python train.py --horizontal_flip=true --mask_ratio=0.75 --encoder_norm="layernorm" --encoder_positions="learned" --decoder_width=256 --norm_pix_loss=true --optimizer="adamw" --steps=17600 --lr_schedule="cosine" --final_lr_fraction=0 --warmup_steps=520
Rows from block 9 of the encoder of a small masked image model, named by matrix and row number. Rows with one number within an expert belong to one neuron, the router's apart. Each number is 128 + 32 x the weight over its row's rms, rounded and kept within 0 to 255. All counts start at 0. Numbers have three digits each. After the name is the row's rms in percent of the matrix's.
Before each expert's rows are labels from the 100 images, of 14848, where the router gives the expert most weight on average: "responds to" is what is common among them. Only what is clearly more common there than usual is listed. The data: retinal OCT scans (Kermany 2017). In brackets: how many of the 100, against the usual share in percent.
# router: router (encoder.blocks.9.mlp.router.weight, 32x320), inputs 92-137
# up: expert up (encoder.blocks.9.mlp.up, 32x80x320), inputs 92-137
# down: expert down (encoder.blocks.9.mlp.down, 32x320x80, transposed), outputs 92-137

# expert 3
responds to: finding: normal (92 vs 51.6)
router.3 095:104159140086150145102113074157111127092175204064161159168110181128154118145187142121157145121069195119112161102129088119112109098087139150
up.0 099:128112154163130129168143166062138181164181196105128065155157079161109181094121138181134212108169127108129146122115126186146152146130151111
down.0 103:144230125118119124054140141094124118154143105141099134137119159113097107131142159115155116120130088141124182145081114103071114189145144093
up.1 098:138159164124062130133161145136154124102081090134090137062114128144112125138122134155111117131138107105111150103152096135164087152127138109
down.1 099:149102097092118094133082129173094105110117095167138107153116087188141087124169149128112138179130156163088224089090122115153109141119103127
up.2 091:145107116086114088143099159090147159105157072107188084081170099123136207088140153143108221131183156151126141129092224161157101144146032128
down.2 088:133151137116132111128140152095136116138185091137113186158127153084130108167152180135156099096174069076117143164115068137119121138089211123
up.3 092:116115097178104117133092135118129105134142166145132117151084091083065146116124104134113208173140099086105123147113061043127038151147145141
down.3 083:168169038066145149114116162148146120107197159122103137099139144149068078094125150140098070174129082153116171107142145167133151077128097137
up.4 083:150102197131138128131186093158125127135186176077113092090159130182183159111089144124122102083141132136097153073119146203163138156168109147
down.4 087:138123126142138087139116090086160196107121110120153112157115068096097150079148168084170129119152086138129074109164099095108117109144174181
up.5 107:195205156118076139184136140118113132153097160173055140140081130170129155122146144066061139088136179160148148087114144149107123125121154150
down.5 120:118084142123095134164148130145105156158129149074167115122169109172159160132077141085143164090050140209107114141111138132150118181138098118
up.6 092:151090129248181116139112135126152132136174177092135090072076134150110176125130059112145118176113136129125150067075104093193156117211116111
down.6 091:062104082139145117120117118148114120076091166131130157113150121095118089109097120121157082168092102123132129139089136132110138194083159105
up.7 094:133157135168128138128176148133111193161087119138094113101084133108182095096094102114115139109115139149152108092102186086158153147188150113
down.7 084:126114091113108113112175130122155091185128141176162145138111230153133159085147110106054186138112128154108182124126163166119103137130085105
up.8 128:077107139154134114128116127161103161125122114103153095149122131148157104178055139107170094158107089142150149096160139065095120159131153150
down.8 136:113146117130110176130158099095078140123135070103091160064115119098101161124139141072106157062170082122075070142163076104134135113128138115
up.9 094:080140123057126144110132142183170131109140099159174155161106204097124138087147150071157152118110127181086155162091190160111111123111142145
down.9 099:183117136166101051103108094131133185159134164194148090159111088139082103068154123135122164175174114127124152133122125103149131131130096168
up.10 095:088130160131146147126110130152093113099118047133137141129236154126104083219132123136118090082131131129116115093138110088083174147096139098
down.10 088:114149104149121186118142150179084106133144153110117143095104098056131153163081130129145075179095138094081121097124169119154126108104150113
up.11 103:102133147191115098190147151137142175159080112141109108090073103087141160132127112132137108080124097102149124098078157136142163150141173145
down.11 110:128112155109104155139109156198107090132153125128149154133113105154103161121088143123147150079131120165051144156171127177049157114115129216
up.12 093:044127138057130145102092157134191141058131104159178139194098187096120141098116112087146173138115150149085138183121173142124100134108132126
down.12 102:216113117167102077115097120142133170154102140181154136146104123134059094082162158153118188169201103137120185115114098070147084101134102157
up.13 104:113049155157114120148097149134146157131064153143171109112108096107116105115115088122151136116082155166124142152112130085161183127148112126
down.13 111:125096166156121136120124112162104134108081084148131169099139141160133117156125149133120135096148110116118161112127097118137118173107199088
up.14 094:182155090140152104210131131132113099175128151098128139114085150155144147106181154112132134140123125130093148130159122131162156097111142160
down.14 101:103100123100075122132143124174105145100138190110152105080135112164169134124079117144123121153098146147167141102131180130120139157123134093
up.15 107:122168166138122097141088119166145172089102042154158125109181114112141149151146135100128102119138143181111150103149091092116123153133151111
down.15 098:112185099128131219119095182163063141170108121109139162113116115087111118175065090125134067120108149085128162086170148149132146120103178088
up.16 085:099146099124079119140074137079142156111081167164122125121097091110115153124120110159091227205083152088119107145077109085174108155147098140
down.16 081:072159075082103169111123130129122129124136133101102158128158138177116132105105144171091103168161097107124161139117174121117103125094089085
up.17 092:151204129134162105148121129179098151140096109105127123141123083091160120144157156156127111132107136174138125100171113119107172154117140117
down.17 087:029153099159085187130123136108133114159118187120058120090089157152124109147089035109079082145052125093130122133177165146136139177138075082
up.18 093:149109110201115102155146189135124153146099133200103100159106098158106157133143105123140149123146144146105087133049171175127198131128151144
down.18 100:142152112121088129144131155138119145174107104183173125119071162187088113126132135061139153120130133199092162144067153117107137164120120099
up.19 096:141085188156200127148150141146144128082157181092045117061155130168104181117126071121156128133108122159109133115103128182134130140153132153
down.19 098:079117100120136131162144122105139188085130132086150065124140086121145172100101120123177062157094138130180070135139143137162159113153138086
up.20 095:120134144119179164119091128130139175113116137150114131132208150110170119120148140115172113160091117105143133114195116155078162138119117144
down.20 088:093108109144110180121162150126077153167105124075100170084118119124133116176083124113160113089119080151145111121164137129173128118126167069
up.21 107:106127150136158060112163146140168143126153110121097120115137155062165055141070160149146123107076075101116146148100145075135132138161151165
down.21 110:136138124117112154155139158108072119164131105105134157086111153153090128135145140157144117129160135080132110130104125142143102084123142125
up.22 100:172152182101113130150149136116151117109154093158090121087140128193136161157171168114129142082149144159144132104155075134171154124133176118
down.22 084:130154160100080088142081187190122136146141133124168104107147120195204109102123085074123119128118131170032111096159141093159207103187134159
up.23 098:098134097148119178155135149087127161105110092155131085136092087173160113123106101106170171124105164121125099133081181086174169138181153122
down.23 088:164103110112133158129098165089140133114138083103161133113143185141136135163136111173116152102174139176134149136176098131165088112150145076
up.24 103:166146175134083111163158144119155122149096082121121121079195127191121142120102140143100094098142147121106127102110086177173087148124130102
down.24 106:170102123128109067152101142189105078135100110178146138123097100166181098122146140105088133152100113167089193055115135127176121112134119121
up.25 078:171107175109116115151173124141145155149146121118104105107118157151155136127134152176107125131161178131130168123158116144190075137159103146
down.25 071:115124076141109090095096116070178181099133103158179072155153162145098129091121103085145126169141096176061072111170158141135120137155136117
up.26 094:118151106174082140172189114140109148124123111153124121144054072196126149109117158113134180113128159141119073154079120154172175096129137189
down.26 098:143099102122102151118127140098111131124143111105158136081113169157097112202143069202175162084116123126109187201102125168180091170119134097
up.27 097:147133133144153129096154165145132137090132104151109169053161140107148087147131182150098165133150092164102145148119129059155160117170115160
down.27 093:153182120086115129161137126132078161142168105118157156149193175061121143145127108114125195127101082080106104122154139074127119099097149147
up.28 084:086145084158110125182157163125073155159087078193138064123086086145170104091111105101167122151104167120108106150062192087181233119185163154
down.28 078:161117143111110164177108151184133102162115106135144188111096149149132163110125105201142112074163143166131173129147119160109121096117118119
up.29 106:055080196121155106180184132106175151104130105096081082067185148152151180121103148130143051056129141120097060085133131159145175133162161157
down.29 102:130098152119088125210173122162096121119133138150115142086123101166126150100124149077098106134152087143049116084154120131117155059109118168
up.30 109:110150119129151097127193181147119162154163053134037078131150117117159093137088123125130128101141120128097137139102120109130146163183153105
down.30 115:103139125140141082105121143146122123111085083182079103114137158131159119141131068115129122135116139138136148148063181157104137197154119136

# expert 28
responds to: finding: drusen (60 vs 7.4)
router.28 105:179150170098104174128145170170130124139173151087156095095144153142152074136120081165094161142144156108133139175145074119140115111178127106
up.0 094:134074072108094127171062128108157177075159170099093134110155093151117143162105157106093204195094121152157153083132140121143091148113082132
down.0 088:145179099135204150159106149137119105117149049139090127136184136125131122111155105078179067178070122159170109178154119152150126156136115102
up.1 081:132055105161175130199133097151138178113102170120131140055133095150153198112113128079129158171101169134187105122122096146217126158128128120
down.1 067:207202114117173136144122104100121102164127101140128124148205142107080121106149133133174110166131072136127125154137109149141122151132103105
up.2 090:157053094191180120170107103142147161121090177161148119109112095133148137121133110082140154185139165136203097162102110135179133164142111142
down.2 075:239201136110152108126142088132109065188101077191126158156144162097058074126159162117166146136127079118116127174148108130128117159128084140
up.3 108:107154118102153110151120148160085062168133126132111125176103088185082123162107108113143064116157167171186122137142099109125157138100192110
down.3 098:133147173168111107120115134099143132148145131154108134093060154129106120135158129137084072147130113111107147111119118135169123113128130133
up.4 111:175093123128089139146092109156146121091151147141153127080165132100011110108180114145082134192171076130077149135113126106099062143100126139
down.4 109:080108101116120165180108099136092141145135084126118148140143076116132127101169140108136166117102134107143085152156148096084076121093081142
up.5 097:154104167168160204156137133196097161116092148113126137106149091087114181093148131097108168146174152147186139121124085178171116146139138167
down.5 095:134144129152171170124154109105121118123151125083136144103193145137106141169143152081118118111121075109158119113188111132127116142120124082
up.6 099:146152160139091142108158093124123067123124073156132141132154123163091109129109115102099128093127153111094125116105137173102109176106132115
down.6 097:093028122181192144113142145127137132136077125129099147108189178143185153099143138120163103127134111123128114086143153173088142113153171119
up.7 087:136074101112114137166087124116145165086136175087104141114145098136065137172129131105109184173081150155153178118125123159120091147100092138
down.7 085:147177106149197121144138118096152129100155066137072148117181124095167148112151108083182098177093144131176105172183101117162112185145127067
up.8 111:139118132109136182142157146189146124155116148110115128137130123138183121094118075138120136128108166112134115176162062081165185119180164104
down.8 114:098123171142048109097095121119131112096111133120103122098106136132154141144127099169057118094180137137146179114135148104157111106159130155
up.9 097:159123164083124171161131118184129119134157145135060110121131094166097137074158155158136114160156069158124120150110163097112137144134124129
down.9 099:118084140186099075101108098156104098163097127170119134138150122106114061154133090171095121060196101078142190111174124122099075115082118160
up.10 115:142129147099137183132161151192130110174113121126135108143126131125190110099107079143117141099123161131158115181155075089166188129174156102
down.10 119:105098177152052136090094109113131111087096159119107135087117145137152154137112129155053114087184108132127182082127151113140096109161133156
up.11 091:151053090152124142181095107131127166081146176107138135076152072146163179118133151076096183183110150142167130078137117140186103157122088117
down.11 078:195189119147202145144120112146098086157133070151125127141201147107130126130168112117174095180100102155159110160139108154154151165126114104
up.12 110:178121111182083155138098126131126131132137172120164116142141162107028084122145133117133188159176113137112158100138120145110090115106082169
down.12 118:129130049101165170118134123106129140117126052178093152146142119085145134120161142079178201128112108150156113182125131106126103168117095130
up.13 084:101135163120131148156144101168188131130103093166120162173050138157131120129075115145125080154110112168194117166123201170093153108077138147
down.13 077:187177129100174098108145119113107113160167144155151115132164155137120122148130173201159098164165121112129163124167119160167087125122111079
up.14 102:193156092159100114138114113117119132116122138187136122115121137162030101139114161134132177146147139077091179070101113193158069137099111149
down.14 103:135136098104182154130125139136110115129121140155099148154147123090125168079133142081141159143117086167135080123153098146101169141118146127
up.15 084:181122125117166164168123124164149133122139127112092111146120147143086123066188112113149165164174119158117126140139105083101125156150117115
down.15 086:085106117143078118146058113105061109164109087129100133138171140146098112130163095117082123057173091146184140141190110137097109112088129176
up.16 099:204165065149117133155133086085115138120141192166138102113117183145004120133125137148109125149099162096117134132094140168174057113100108129
down.16 094:175142119121138158159113136140146110147104130179094147157138156088069139067124129085143143112088086169136067149131084132070204112156154155
up.17 099:143072074114098114168079128102145174091157181097109113121152118132098144175142125105104206192095135151161152115119140155149091138120078136
down.17 098:156170107142197150164112129131130112097152061152072143123170129128140126121159117077172089162070133164167117186165130136155117160125105093
up.18 099:158154161094125160153086126179113125147131150140071097132104092140070127079187172140192111126189081122107127123125156111072145147171099183
down.18 107:120119139150154066081119107113097132140093097177145112135144139082125052184102071172113121083163152071203171144158133124112093149077112154
up.19 094:141070089128109138178077107125146172086158177112128158108143082179156165120103167087088178167101149145148152057122130121161115152108073124
down.19 088:165195112137198123156126133146098095151133052162095118149204148094125127100151116100161067196092114162178105170144115159147137156116111104
up.20 094:143075085128102150172076112131146165089155173108124151106141083163154158121099163085088183172103143145151139058132129114168107150111070123
down.20 088:166190108136198142167117135145101093150142042151112115150204155109124132102159118093160065186094114169172094169141108168144143150124116108
up.21 104:170164152115078094110128129122110104144137091161161090152156174160141079123071102157110109075143141139133133123106130157118068095126076115
down.21 110:134102116116127200121112089126185125090083158175097197174123155133098176059096194086112091107132105108124186084073149165055102113131140142
up.22 087:092107101109148151129157112115134096119079182150184161155133217148129089126084105109079138071097143155163055104095153143144164094131101100
down.22 084:187161094101175197117097113146097091155062128185116171153109164167115178128144158083069164165159052198140175107100182149146096138146065106
up.23 095:193168065121120151154141086080116134141134195140133138106134180146019128133130125148106121098102147111114113153117133183195074110080123102
down.23 090:179171138117138131136122132150149139150094157190097136140123162091065157079102113108127126153091074173129080139108106140063209122143151132
up.24 101:151136073143136164142101087092150129146139196138158122114127138130062161105140128113071157131128166122133084107118105159203097143120081110
down.24 089:146158086137152125130129114140130101190093136197077146152171192073046118098123116067140139153068057136102097136101089170079172113130135133
up.25 113:145129132103130181145145152187138117173113138116124130145117126131193113093118079142123137109119172123151103186166073077160188114178162107
down.25 118:103119180135048129101092110111129113102106146128101126102108143132144151131121118159057119088173129136142168109130151100155106104152126157
up.26 092:122159129087110169161131087133130140181159152125165116121144125170117160093101110107139140086144143147149077150106076163210122142119113108
down.26 085:179205077133104164159096142164159100155114137118120130203139167107121106062110162120154052172105061150123165134072126186065148115141140136
up.27 120:130123127097140183127170148178131136150126147104114135146123128146209127093122096140122145111105165105141106186157088086156183103179163119
down.27 125:121122186149044110101096132134136096098112141130106113103090140133151136147118088169059127103164129146137169108132149099154123110164132158
up.28 109:143114136077139176131181126187122134149154134114114115142148139149187143114131104140114164138122134125153110185148084113141177120153147107
down.28 110:126091187172044106089072146151112079110078144140139109096105141129140105147121086183075109081201101125124205081133133135127094124173150179
up.29 093:148058078169161136166124078123149154135124185137170124105146127132140163094148129073095155139123174138158090103103106149217118134114062117
down.29 079:210200118118169149170110085151099077190103094199102150162186163110065125088174142091149121167124081163134109154114097165128154143097113125
up.30 089:128133106097111146122061130115178116137194116116148136118077116176116137130138169072113165136129093157108133079145140140102089139116079156
down.30 096:076110052109168146159103148134092136177094119095062136176187111165107071086159121076176151116099078150137124164079124152128117126122124180

# expert 25
responds to: finding: normal (82 vs 51.6)
router.25 097:175157089200154116089178153093121148168153162092147139174135158177143127139096144145084162133142200159149073141163130075097091098103083103
up.0 106:118130157089082075122139112123120151121089065111143114132173111182095117165091142136146070204154215150097109156160110171142106148112176158
down.0 112:135174081131084078086124134083166136102100074098166108072151155059164139152109087103061130194159142124095089107150223100142062098155094075
up.1 101:160132146083116114141118099073140157172124106134174135143146156180095120161113130120121155112106151127165105143127117105148087156057162069
down.1 108:100106172095155141111111102097180109110133164100119100073131143140146159164118062166098199137136138087185172102138116154135083138144061146
up.2 109:116155170052084080113102114113077137110101099098134101143215128118099145162120103090084099124131117154148124147098132067085134175149184104
down.2 113:116168171136114141128121113103167112122170128107148105144087129098123149185113102167108092153164209083172148164146074176129161129116135128
up.3 089:135100119165079158138136097141174162130098126103154072138127148080144182134099154131155204133124157154126069132166195099158093131147081145
down.3 084:097157135109176199128170133163139155146111174162088087149087095109067119129074175076126062107089154082120109121088153100124093153163170134
up.4 087:123159155166092138145128146199150119130085103134125151122154130154193136122078131177106116159104129102097150110109101118106174103104152157
down.4 071:130109116077168160138101150189118098139141137151133110195091119181092143115133160036157096116098187151102134113098126085135148130188170162
up.5 102:137105157120123134088159112131141101090106143163086140125126087155193108081143144083132135106129091140139187152069141133089102140135134168
down.5 107:160165094117155076150107172072138153137133069077178146142143125118121114128104144184138122127119140137083114162084159100176077108111109122
up.6 102:114071111186127133136105126181154168098121123160136113112102103195171143055112109104134134158113122177115176085133097185105157153160141129
down.6 102:130133055167143080077135174151159177075096104169132123123137145100141076105099202120169098185091091168095174137095210074159099139173096104
up.7 089:107190136133114176111120126143132085105106120149113095155089153059103138127102112144136080199169125118164156143170153133113130114130098160
down.7 082:123147061177176133137205160150089171134122108118123129134176105155170128109145126066166102160084184149109073105111133069165114116141121097
up.8 086:105173088149144184098109106142153144127166115150130120147096133119063130116157123122169081197128130080102156079120131180139125153167116110
down.8 082:109143151127104101099144143121141092094077116175113140156114192178112048114108102063122090087126086185059136184153133119120114154131133134
up.9 104:128179115120162170086134112166097118116120158124067101155102112149152169135129086107120116138150175113122117128158147067150184097156126162
down.9 108:124120071094094147171146150129108130113076133121155138150128117110068137136154146063071147111133145077098091116150085078120152094117162171
up.10 097:094210148173125167127099146139131151101184150132142134118118124140166150142136137138147131112154142096143117097153151207132132119100130141
down.10 088:143079101101178161123173179110069158125143174130093167126101149169091133148111106089177102121091166126124188157096149138123085143104172111
up.11 099:126125129144114134142156137199132138124125088114092114095141090099172175143102145126161130147135141118051085118134148178156153129113060156
down.11 100:137107096057157135139122136110144155146136147133139127146112105180082190126092138056170098121095185133069143146095185125102068144176119150
up.12 111:134104079159140146087138139207130089094106134162104130104117163087123127091147114096150119164135040129124146154086126131082143090151140186
down.12 108:109077041157180129161107168131058087149096090096105142128147068153135129125170166117095167139177138133133153125127096137133128131108111133
up.13 093:121141141214154113099120148170225135085222199124138118120112148115123087164111094165143139151072127089149167080096129162088125131129149106
down.13 088:147084088101154174092145138102132128093134094124110150088119181133086158155109163074166131093135062163135169135130165098118116156117151080
up.14 108:132127110046073061126149135123090143160077070114097126149163114143106113187082131129091170113120142163117066185120135093161140139150130164
down.14 110:132170112107110115136074120107142115144144098106175099118090142100123168126133107103068095176155124128098138122130196135129114103137101147
up.15 109:135166178124111190122107179135112081146206170081093107140170080132161125113095112201095129117120171138133097125131096169129141115150134133
down.15 112:164108064114198116142164124131116182170161157184107172125109171093095144118129148105161165139141139127114159126138152140121151120083135122
up.16 082:132132154140060117127145156154201104106092097125144104133148143122181124109149109179124148114157125167126138152136146122141127107130126134
down.16 077:170178113115169145132159134104174134131171102162137093159119138118121118121124190106180087127118131145087098145137148101156132152132165136
up.17 090:093155107171108133068160129181136136104123031096131113163094132114119120146137150103173116161078120158046097151124148185100124144119064123
down.17 084:108156112059152100069119163127168100088105107177097135144145129101079083150074152114183079135092166093055143138096152079123100147153156138
up.18 095:170132138195149115098107144145146072116175167124114123149142115163101105154113117124108135089130128095139113064131130126077126140128082148
down.18 094:092136129097130194130147139127113113104155159092096142086083158180054132153148084085067109039097087162157154157164140175090115104118137130
up.19 085:122118152182085176135147103143162122127122150123151134111104156142150164110085163141101118154128104123105131127185161146088125113114110134
down.19 076:113130112109155179128173171160122137114166171116117111162068149185086131156106133090135120107051149130128145140091160075177121137162125113
up.20 103:128101145083078124114133189143042122131177067096103093160189064155152151182042136172148149130119169153107099108152094114138154110179088147
down.20 114:145153068139161072127130135138114166151150080135139140100113135073158200085123131056122082182096144178086122140138212137121142106119126107
up.21 113:103132172155119124134137120128136117077095078096136099104153114095148152110131165145171045204134140122124167138122119170133161142126174141
down.21 122:167166099176116084112177153152159156106090066137176142103143132087141119151087123138159068176090139139136125108102185120174066123123115050
up.22 103:129132061208151159104111139166107091129110147170108142134170134113110161101140101073125112169144071130089113082098095073092140087173110170
down.22 104:123093085115189098118128122103103092174094063170118181166101112110094052153159122128161200126161148117109118173150098165144110157071124125
up.23 108:137181190084142098153066132131150146074113093129085109070137126154086113143137127162140078172129130142160188078126086131147134147109193119
down.23 114:078101144182149109091127111118162135074115071112154163144180137146141151097066164100138083151104094109063142088110143080112089130134131089
up.24 108:123153124087094129126139149140090126102116054160122123119159126144065083184042122112086039184149142180098100105095162102126131145128117137
down.24 108:081163098124099109100146168134149122157119163108170129122111121057159122136088115100099088174102153112079087123139173115071127038116139127
up.25 102:147147127128093160164118125141166139118113135113099119100132114081118169147118132153142141165142150127160090121151142184209106130115075142
down.25 099:155188110121145160167200124139122187173101151149113123122087064096104192070098117061165074148102159124101081106061196133114081139148118122
up.26 119:108126131093153182134133142117126105096145157059156101152183094115128130098142140131117079066142194127141092140139138157114126112150119130
down.26 124:192161146081153134159138088124112121146178107125135135069099137149041169146169099161115100064155129119156138143181078227147104076140169155
up.27 088:089145122171116159151092140140181156151142115128168072145103127166117137096136149120135081221113124083124144087101128206103133150140104118
down.27 083:103112125139103089105161153151095133119084103158104163171136179184176090138082114088131124123111126216066147134153177092158099171124097065
up.28 103:135128123113096138150104119175116156068130183114120115128095100212145150061123090106179122145125146171130132106171126214112154121142156176
down.28 103:135126044139133053085180167151133152133069104156145120137095105115100128091138124100098187116157097149055146168103127098168093126169134129
up.29 102:091126180148098096139120114125153117115122131153079101102101140146137152154128100122136150118116143144127077178151144090152163129117177137
down.29 096:118173039104096129105167074150125130102128120141162134110104105108070157097140157068057130121157129086085123101118124061151105153151133133
up.30 094:101171126144151078115088146133173145131103107145154087129096135125118109128122143115093084211096137095122103079076114124082123119179124154
down.30 092:111120144126118108106093163125109100080111094129097162179123166191101083139091089106108119133098081206082110158179123103158141111115139113

# expert 20
responds to: finding: normal (81 vs 51.6)
router.20 089:099110100076163100081117118151157120132148163089140139097144133128104091140140097140159126133120125142162162127145129116072103183173090067
up.0 128:112133148104165161151187113165154144060173133116126117035180100107137130157075133184111061131143114139135184135100131113178133096103176161
down.0 143:126118123129118132160092113183141148118158147102164089145108065085156130091121081148133103124139167137112130157061083143104217103111187192
up.1 102:105058102137158103160127202181161138085122184142041142101098120164150101157127118127158072108134131118115173177139143064157117118129124138
down.1 095:106171131095089186125134129039066150178116088089131102072163187120150104137134146104170124055131110061101136109139087166037100132125133166
up.2 122:118157148093167127145180112176149138076178136121123118043176107097138131168075130198115061155132125132148206129108111123185154097114193160
down.2 121:130132126126110117176086111173127134136145156105159112158118077090138113118119092144150105115133156133112116155080084145068194100120172184
up.3 148:099071174175170178069141109191092100092140087109127085100131116069127093159140142175148129128156131145129104111122132125121111108114136156
down.3 159:136135139143159174192081134156083113132138098147115145158081085141102153089134146120150142113209135148153146143094158122157105078092148164
up.4 094:084092114167132188079114138149067134097135089114095065127105061082120078173156141202116078184155132156097145155129151113158138099121176166
down.4 083:138171127144093154170105140158136127114184112040132154157102013130126158094160156167198143110153113119119118185140110101181152095074139163
up.5 132:120086130053133179154127124075100106106139197157135122188164101153137148130172152088193111195171130157144158108139176152066194144124156144
down.5 120:134089135134123121137135060153132160170052152152095105117122089108170115120088091136144215116165162131143181070147149123129147179162194129
up.6 061:155129111189125078143163140159141168136159125118167114149147127105159158135139124111193100142114138127151120150124139114114093120121122140
down.6 063:076150121130159175102149134097104139148159132123070121141163062092121161107153112096146147088113103147132043154086125151102133132123089152
up.7 091:159213121088168110155132090172071122143139137118099182156118149124097168117167177156198116155133130111209165163108092146165137127149216121
down.7 092:137138109130113076117133120202151132104138106115188090135144112076132070179138125170121125178069155124198170116158086080105135135155118117
up.8 085:109186159075169073120161109120094141057111188154129139178163129117145185136164121104164130105154118172165153112136132082141157116108189127
down.8 088:154155109105151132086182130181122111183115103074154096114163125093143081163128180171164136130151083130196168118181090083099103146146150101
up.9 110:135037150121114120155126199171164118085112215148043145089067130191129134140126148149131126106115109101105172160148147110151088100118130146
down.9 111:134191141091098169124129161047087144185135096102135119095141179120136131130103133104176086073113134073084101118127093194043106104138151171
up.10 093:125098172118167173152126126106101111169103181157131098150117082125116151115181171077137053241156143169145138142137150170129187126099165158
down.10 067:113185123193098100117145122120127123143073149086098111115138063090196149133090116182175127109148152105094117121096100128102146147140174137
up.11 084:155100096151132103162145169222158130071119143113127128143162137137162122159142111115186074104130156156122142124161119072123112110128140135
down.11 083:075125118120132198106165170091096136148139164100066123092153131132154153155156120095153146070165103103162118113100157200131113120146150139
up.12 088:105200092194154126143152127101225111144131101153151109083137118084140083139109118154070094113122159090084024100090140108111117106161160127
down.12 091:092122053140101144097097127167123120107099149199085129174133137171145104112154088095095174179140132131115160145120168100157124128153144101
up.13 116:127129111169102083136147114168192154083165104142119090103137084096137130132133116182142078131175134158114216178098133128139081096101144175
down.13 108:134171121104158143120096144152134134113169143104144125157107089132080166090162179155130088136146101113111137195085079112145159071081152164
up.14 107:148083166065093212112081127142094079121127134126140136139092142154043138145135157115155136178111074153130137114118202170098094143129134136
down.14 117:140112160140074137160106109114124126132093143137133118111097153091145140141022082162123135111096123148126125095117093215099179127135147156
up.15 091:115055111142083106142087171179222153067114171129134123116112114185158142152105110112197101121153143155143204131161157030107114118117153134
down.15 089:128137113117128206154130173082082168149126097126069125063173165168130123142158126082148118088187094094147114129150164182075071144111127162
up.16 118:131062089136097118169094136157206160115111159111146147110157112172163144095061106122138137121129150117141194123119137058134109145133131116
down.16 115:146108157164100162094134177118118144095069145181103163060128183179119131140145130068101142106121082137095098110162181157127092155134111120
up.17 081:138111165103092107175158119197200145052149126132182165178151091204113195147132140138153167114120130163104126097151098118113151117068184144
down.17 083:166139149091119150144130171150169136158138139081190131120132168150124098141091152118189147096122102074118123129171142139141124130142157132
up.18 089:138153126079130116156170116135198124047130152118161137200167132134187179103166130117178083116094120179156170101136097124169147127121133127
down.18 086:124111082085174130099197118140109140182153138048112121114179094080157113164147161165164211074173118097182185106141105144123100140142177116
up.19 083:118089192149191147068153122138016112197111076105108129125080099065112110134116138163172108163165132170113099148096115134173058103141104138
down.19 075:118152150202132099178089129078116148132172102105098078133117062124158159090132103109140101161142157154145067174088081106173123130097164155
up.20 110:127133154081137212090096104149082090114143142128154144142090094153086174143180155092142141220103109143054045100097157142141123141121159146
down.20 121:106107161188059113177105091125141158144115150092165111119115121084187147156089065138115169095143112171092111112140089178105180145118185131
up.21 084:076083163135068168139124143093113173094164132164108086072083118124143153156090131116137100167117131106068131113162127097144154111116132159
down.21 064:119207147148137203157116129106132101135182073058065131162165102124167150099091149142215099092137068120160136164146100163057122129109164147
up.22 086:117205114142175113121139125112201117145135136185142088166116131082141121136131149168089125107092124081079039136077139151115142104184124130
down.22 086:059151110106106144115106104143115107136133103180031156180164097212147116102141091117142165112188131115116133166143182124119118111108159143
up.23 071:132158087148140135141099117108121098169073169201114141151098075141147151122156130091158089209148143150083122111090144116114090135147145126
down.23 078:122155138129094118164123085178122196155112166205108108134107096069170116124110081153114155142175172143129177118150133111142166147145193121
up.24 126:223123101098168133137111193156117127154114127133039141137101115143092098152132158164123110182112070126162066180114139073146110118136145157
down.24 116:144139095073085120110161118102083069179145123103111106173102099139139102124089138153103116108067148083137140097120060193070150120127134129
up.25 067:158226132099123086151148127194162115116128061135124153182165156123149176110114156123146088091102112173126140075128038104171110120120128122
down.25 064:120121116133160124111180131130127111182174138095140119142190125083152087162149150221173145068134112148168152137141112149102121118135159119
up.26 087:124101144087122114160119128105175110055140197139171103170118147159155190161149113096174078090110118188137147113144149108111168125114143136
down.26 082:136156103087160153096162133130113129188182133015089112094165090124169132158087138176210192111180112108160177117154132136124117134148161151
up.27 102:170098123100178052133109184149155095152100218163048145083069137161072076175113142141113122132131079111125127180137150109151096118126135135
down.27 103:143136134054082166094126160060070108182104105129145106128125188166111114122121170115141126104127158092125117122142143169047095117147137169
up.28 095:122108083152120140103089125129083136201094162153144087103088129128132136143124103081141086176161141132067098103127188139095128131199077135
down.28 099:131152155130091144120089113139109156109091178219099121133099100159148156084123102087104132173139115171101119125106185144148147149177121129
up.29 120:162074118115173066129101190162163101120095221159044147083080136193092087169096144153142119119123100104149173159148163112137092116140114138
down.29 114:158137144062079171103129175090080115158097109134137127098119191166097121135107180111137115120111133097128124122159134179062091112131141178
up.30 079:106087191151180180073173132140032126154112061119123102136107107087141121153164139152145108169154146188112090139121126126188070095119128156
down.30 067:124180122205126137159097145090124145114164115062117088136119066087142136100120107136134105153131149143111072175091065110166130109083180152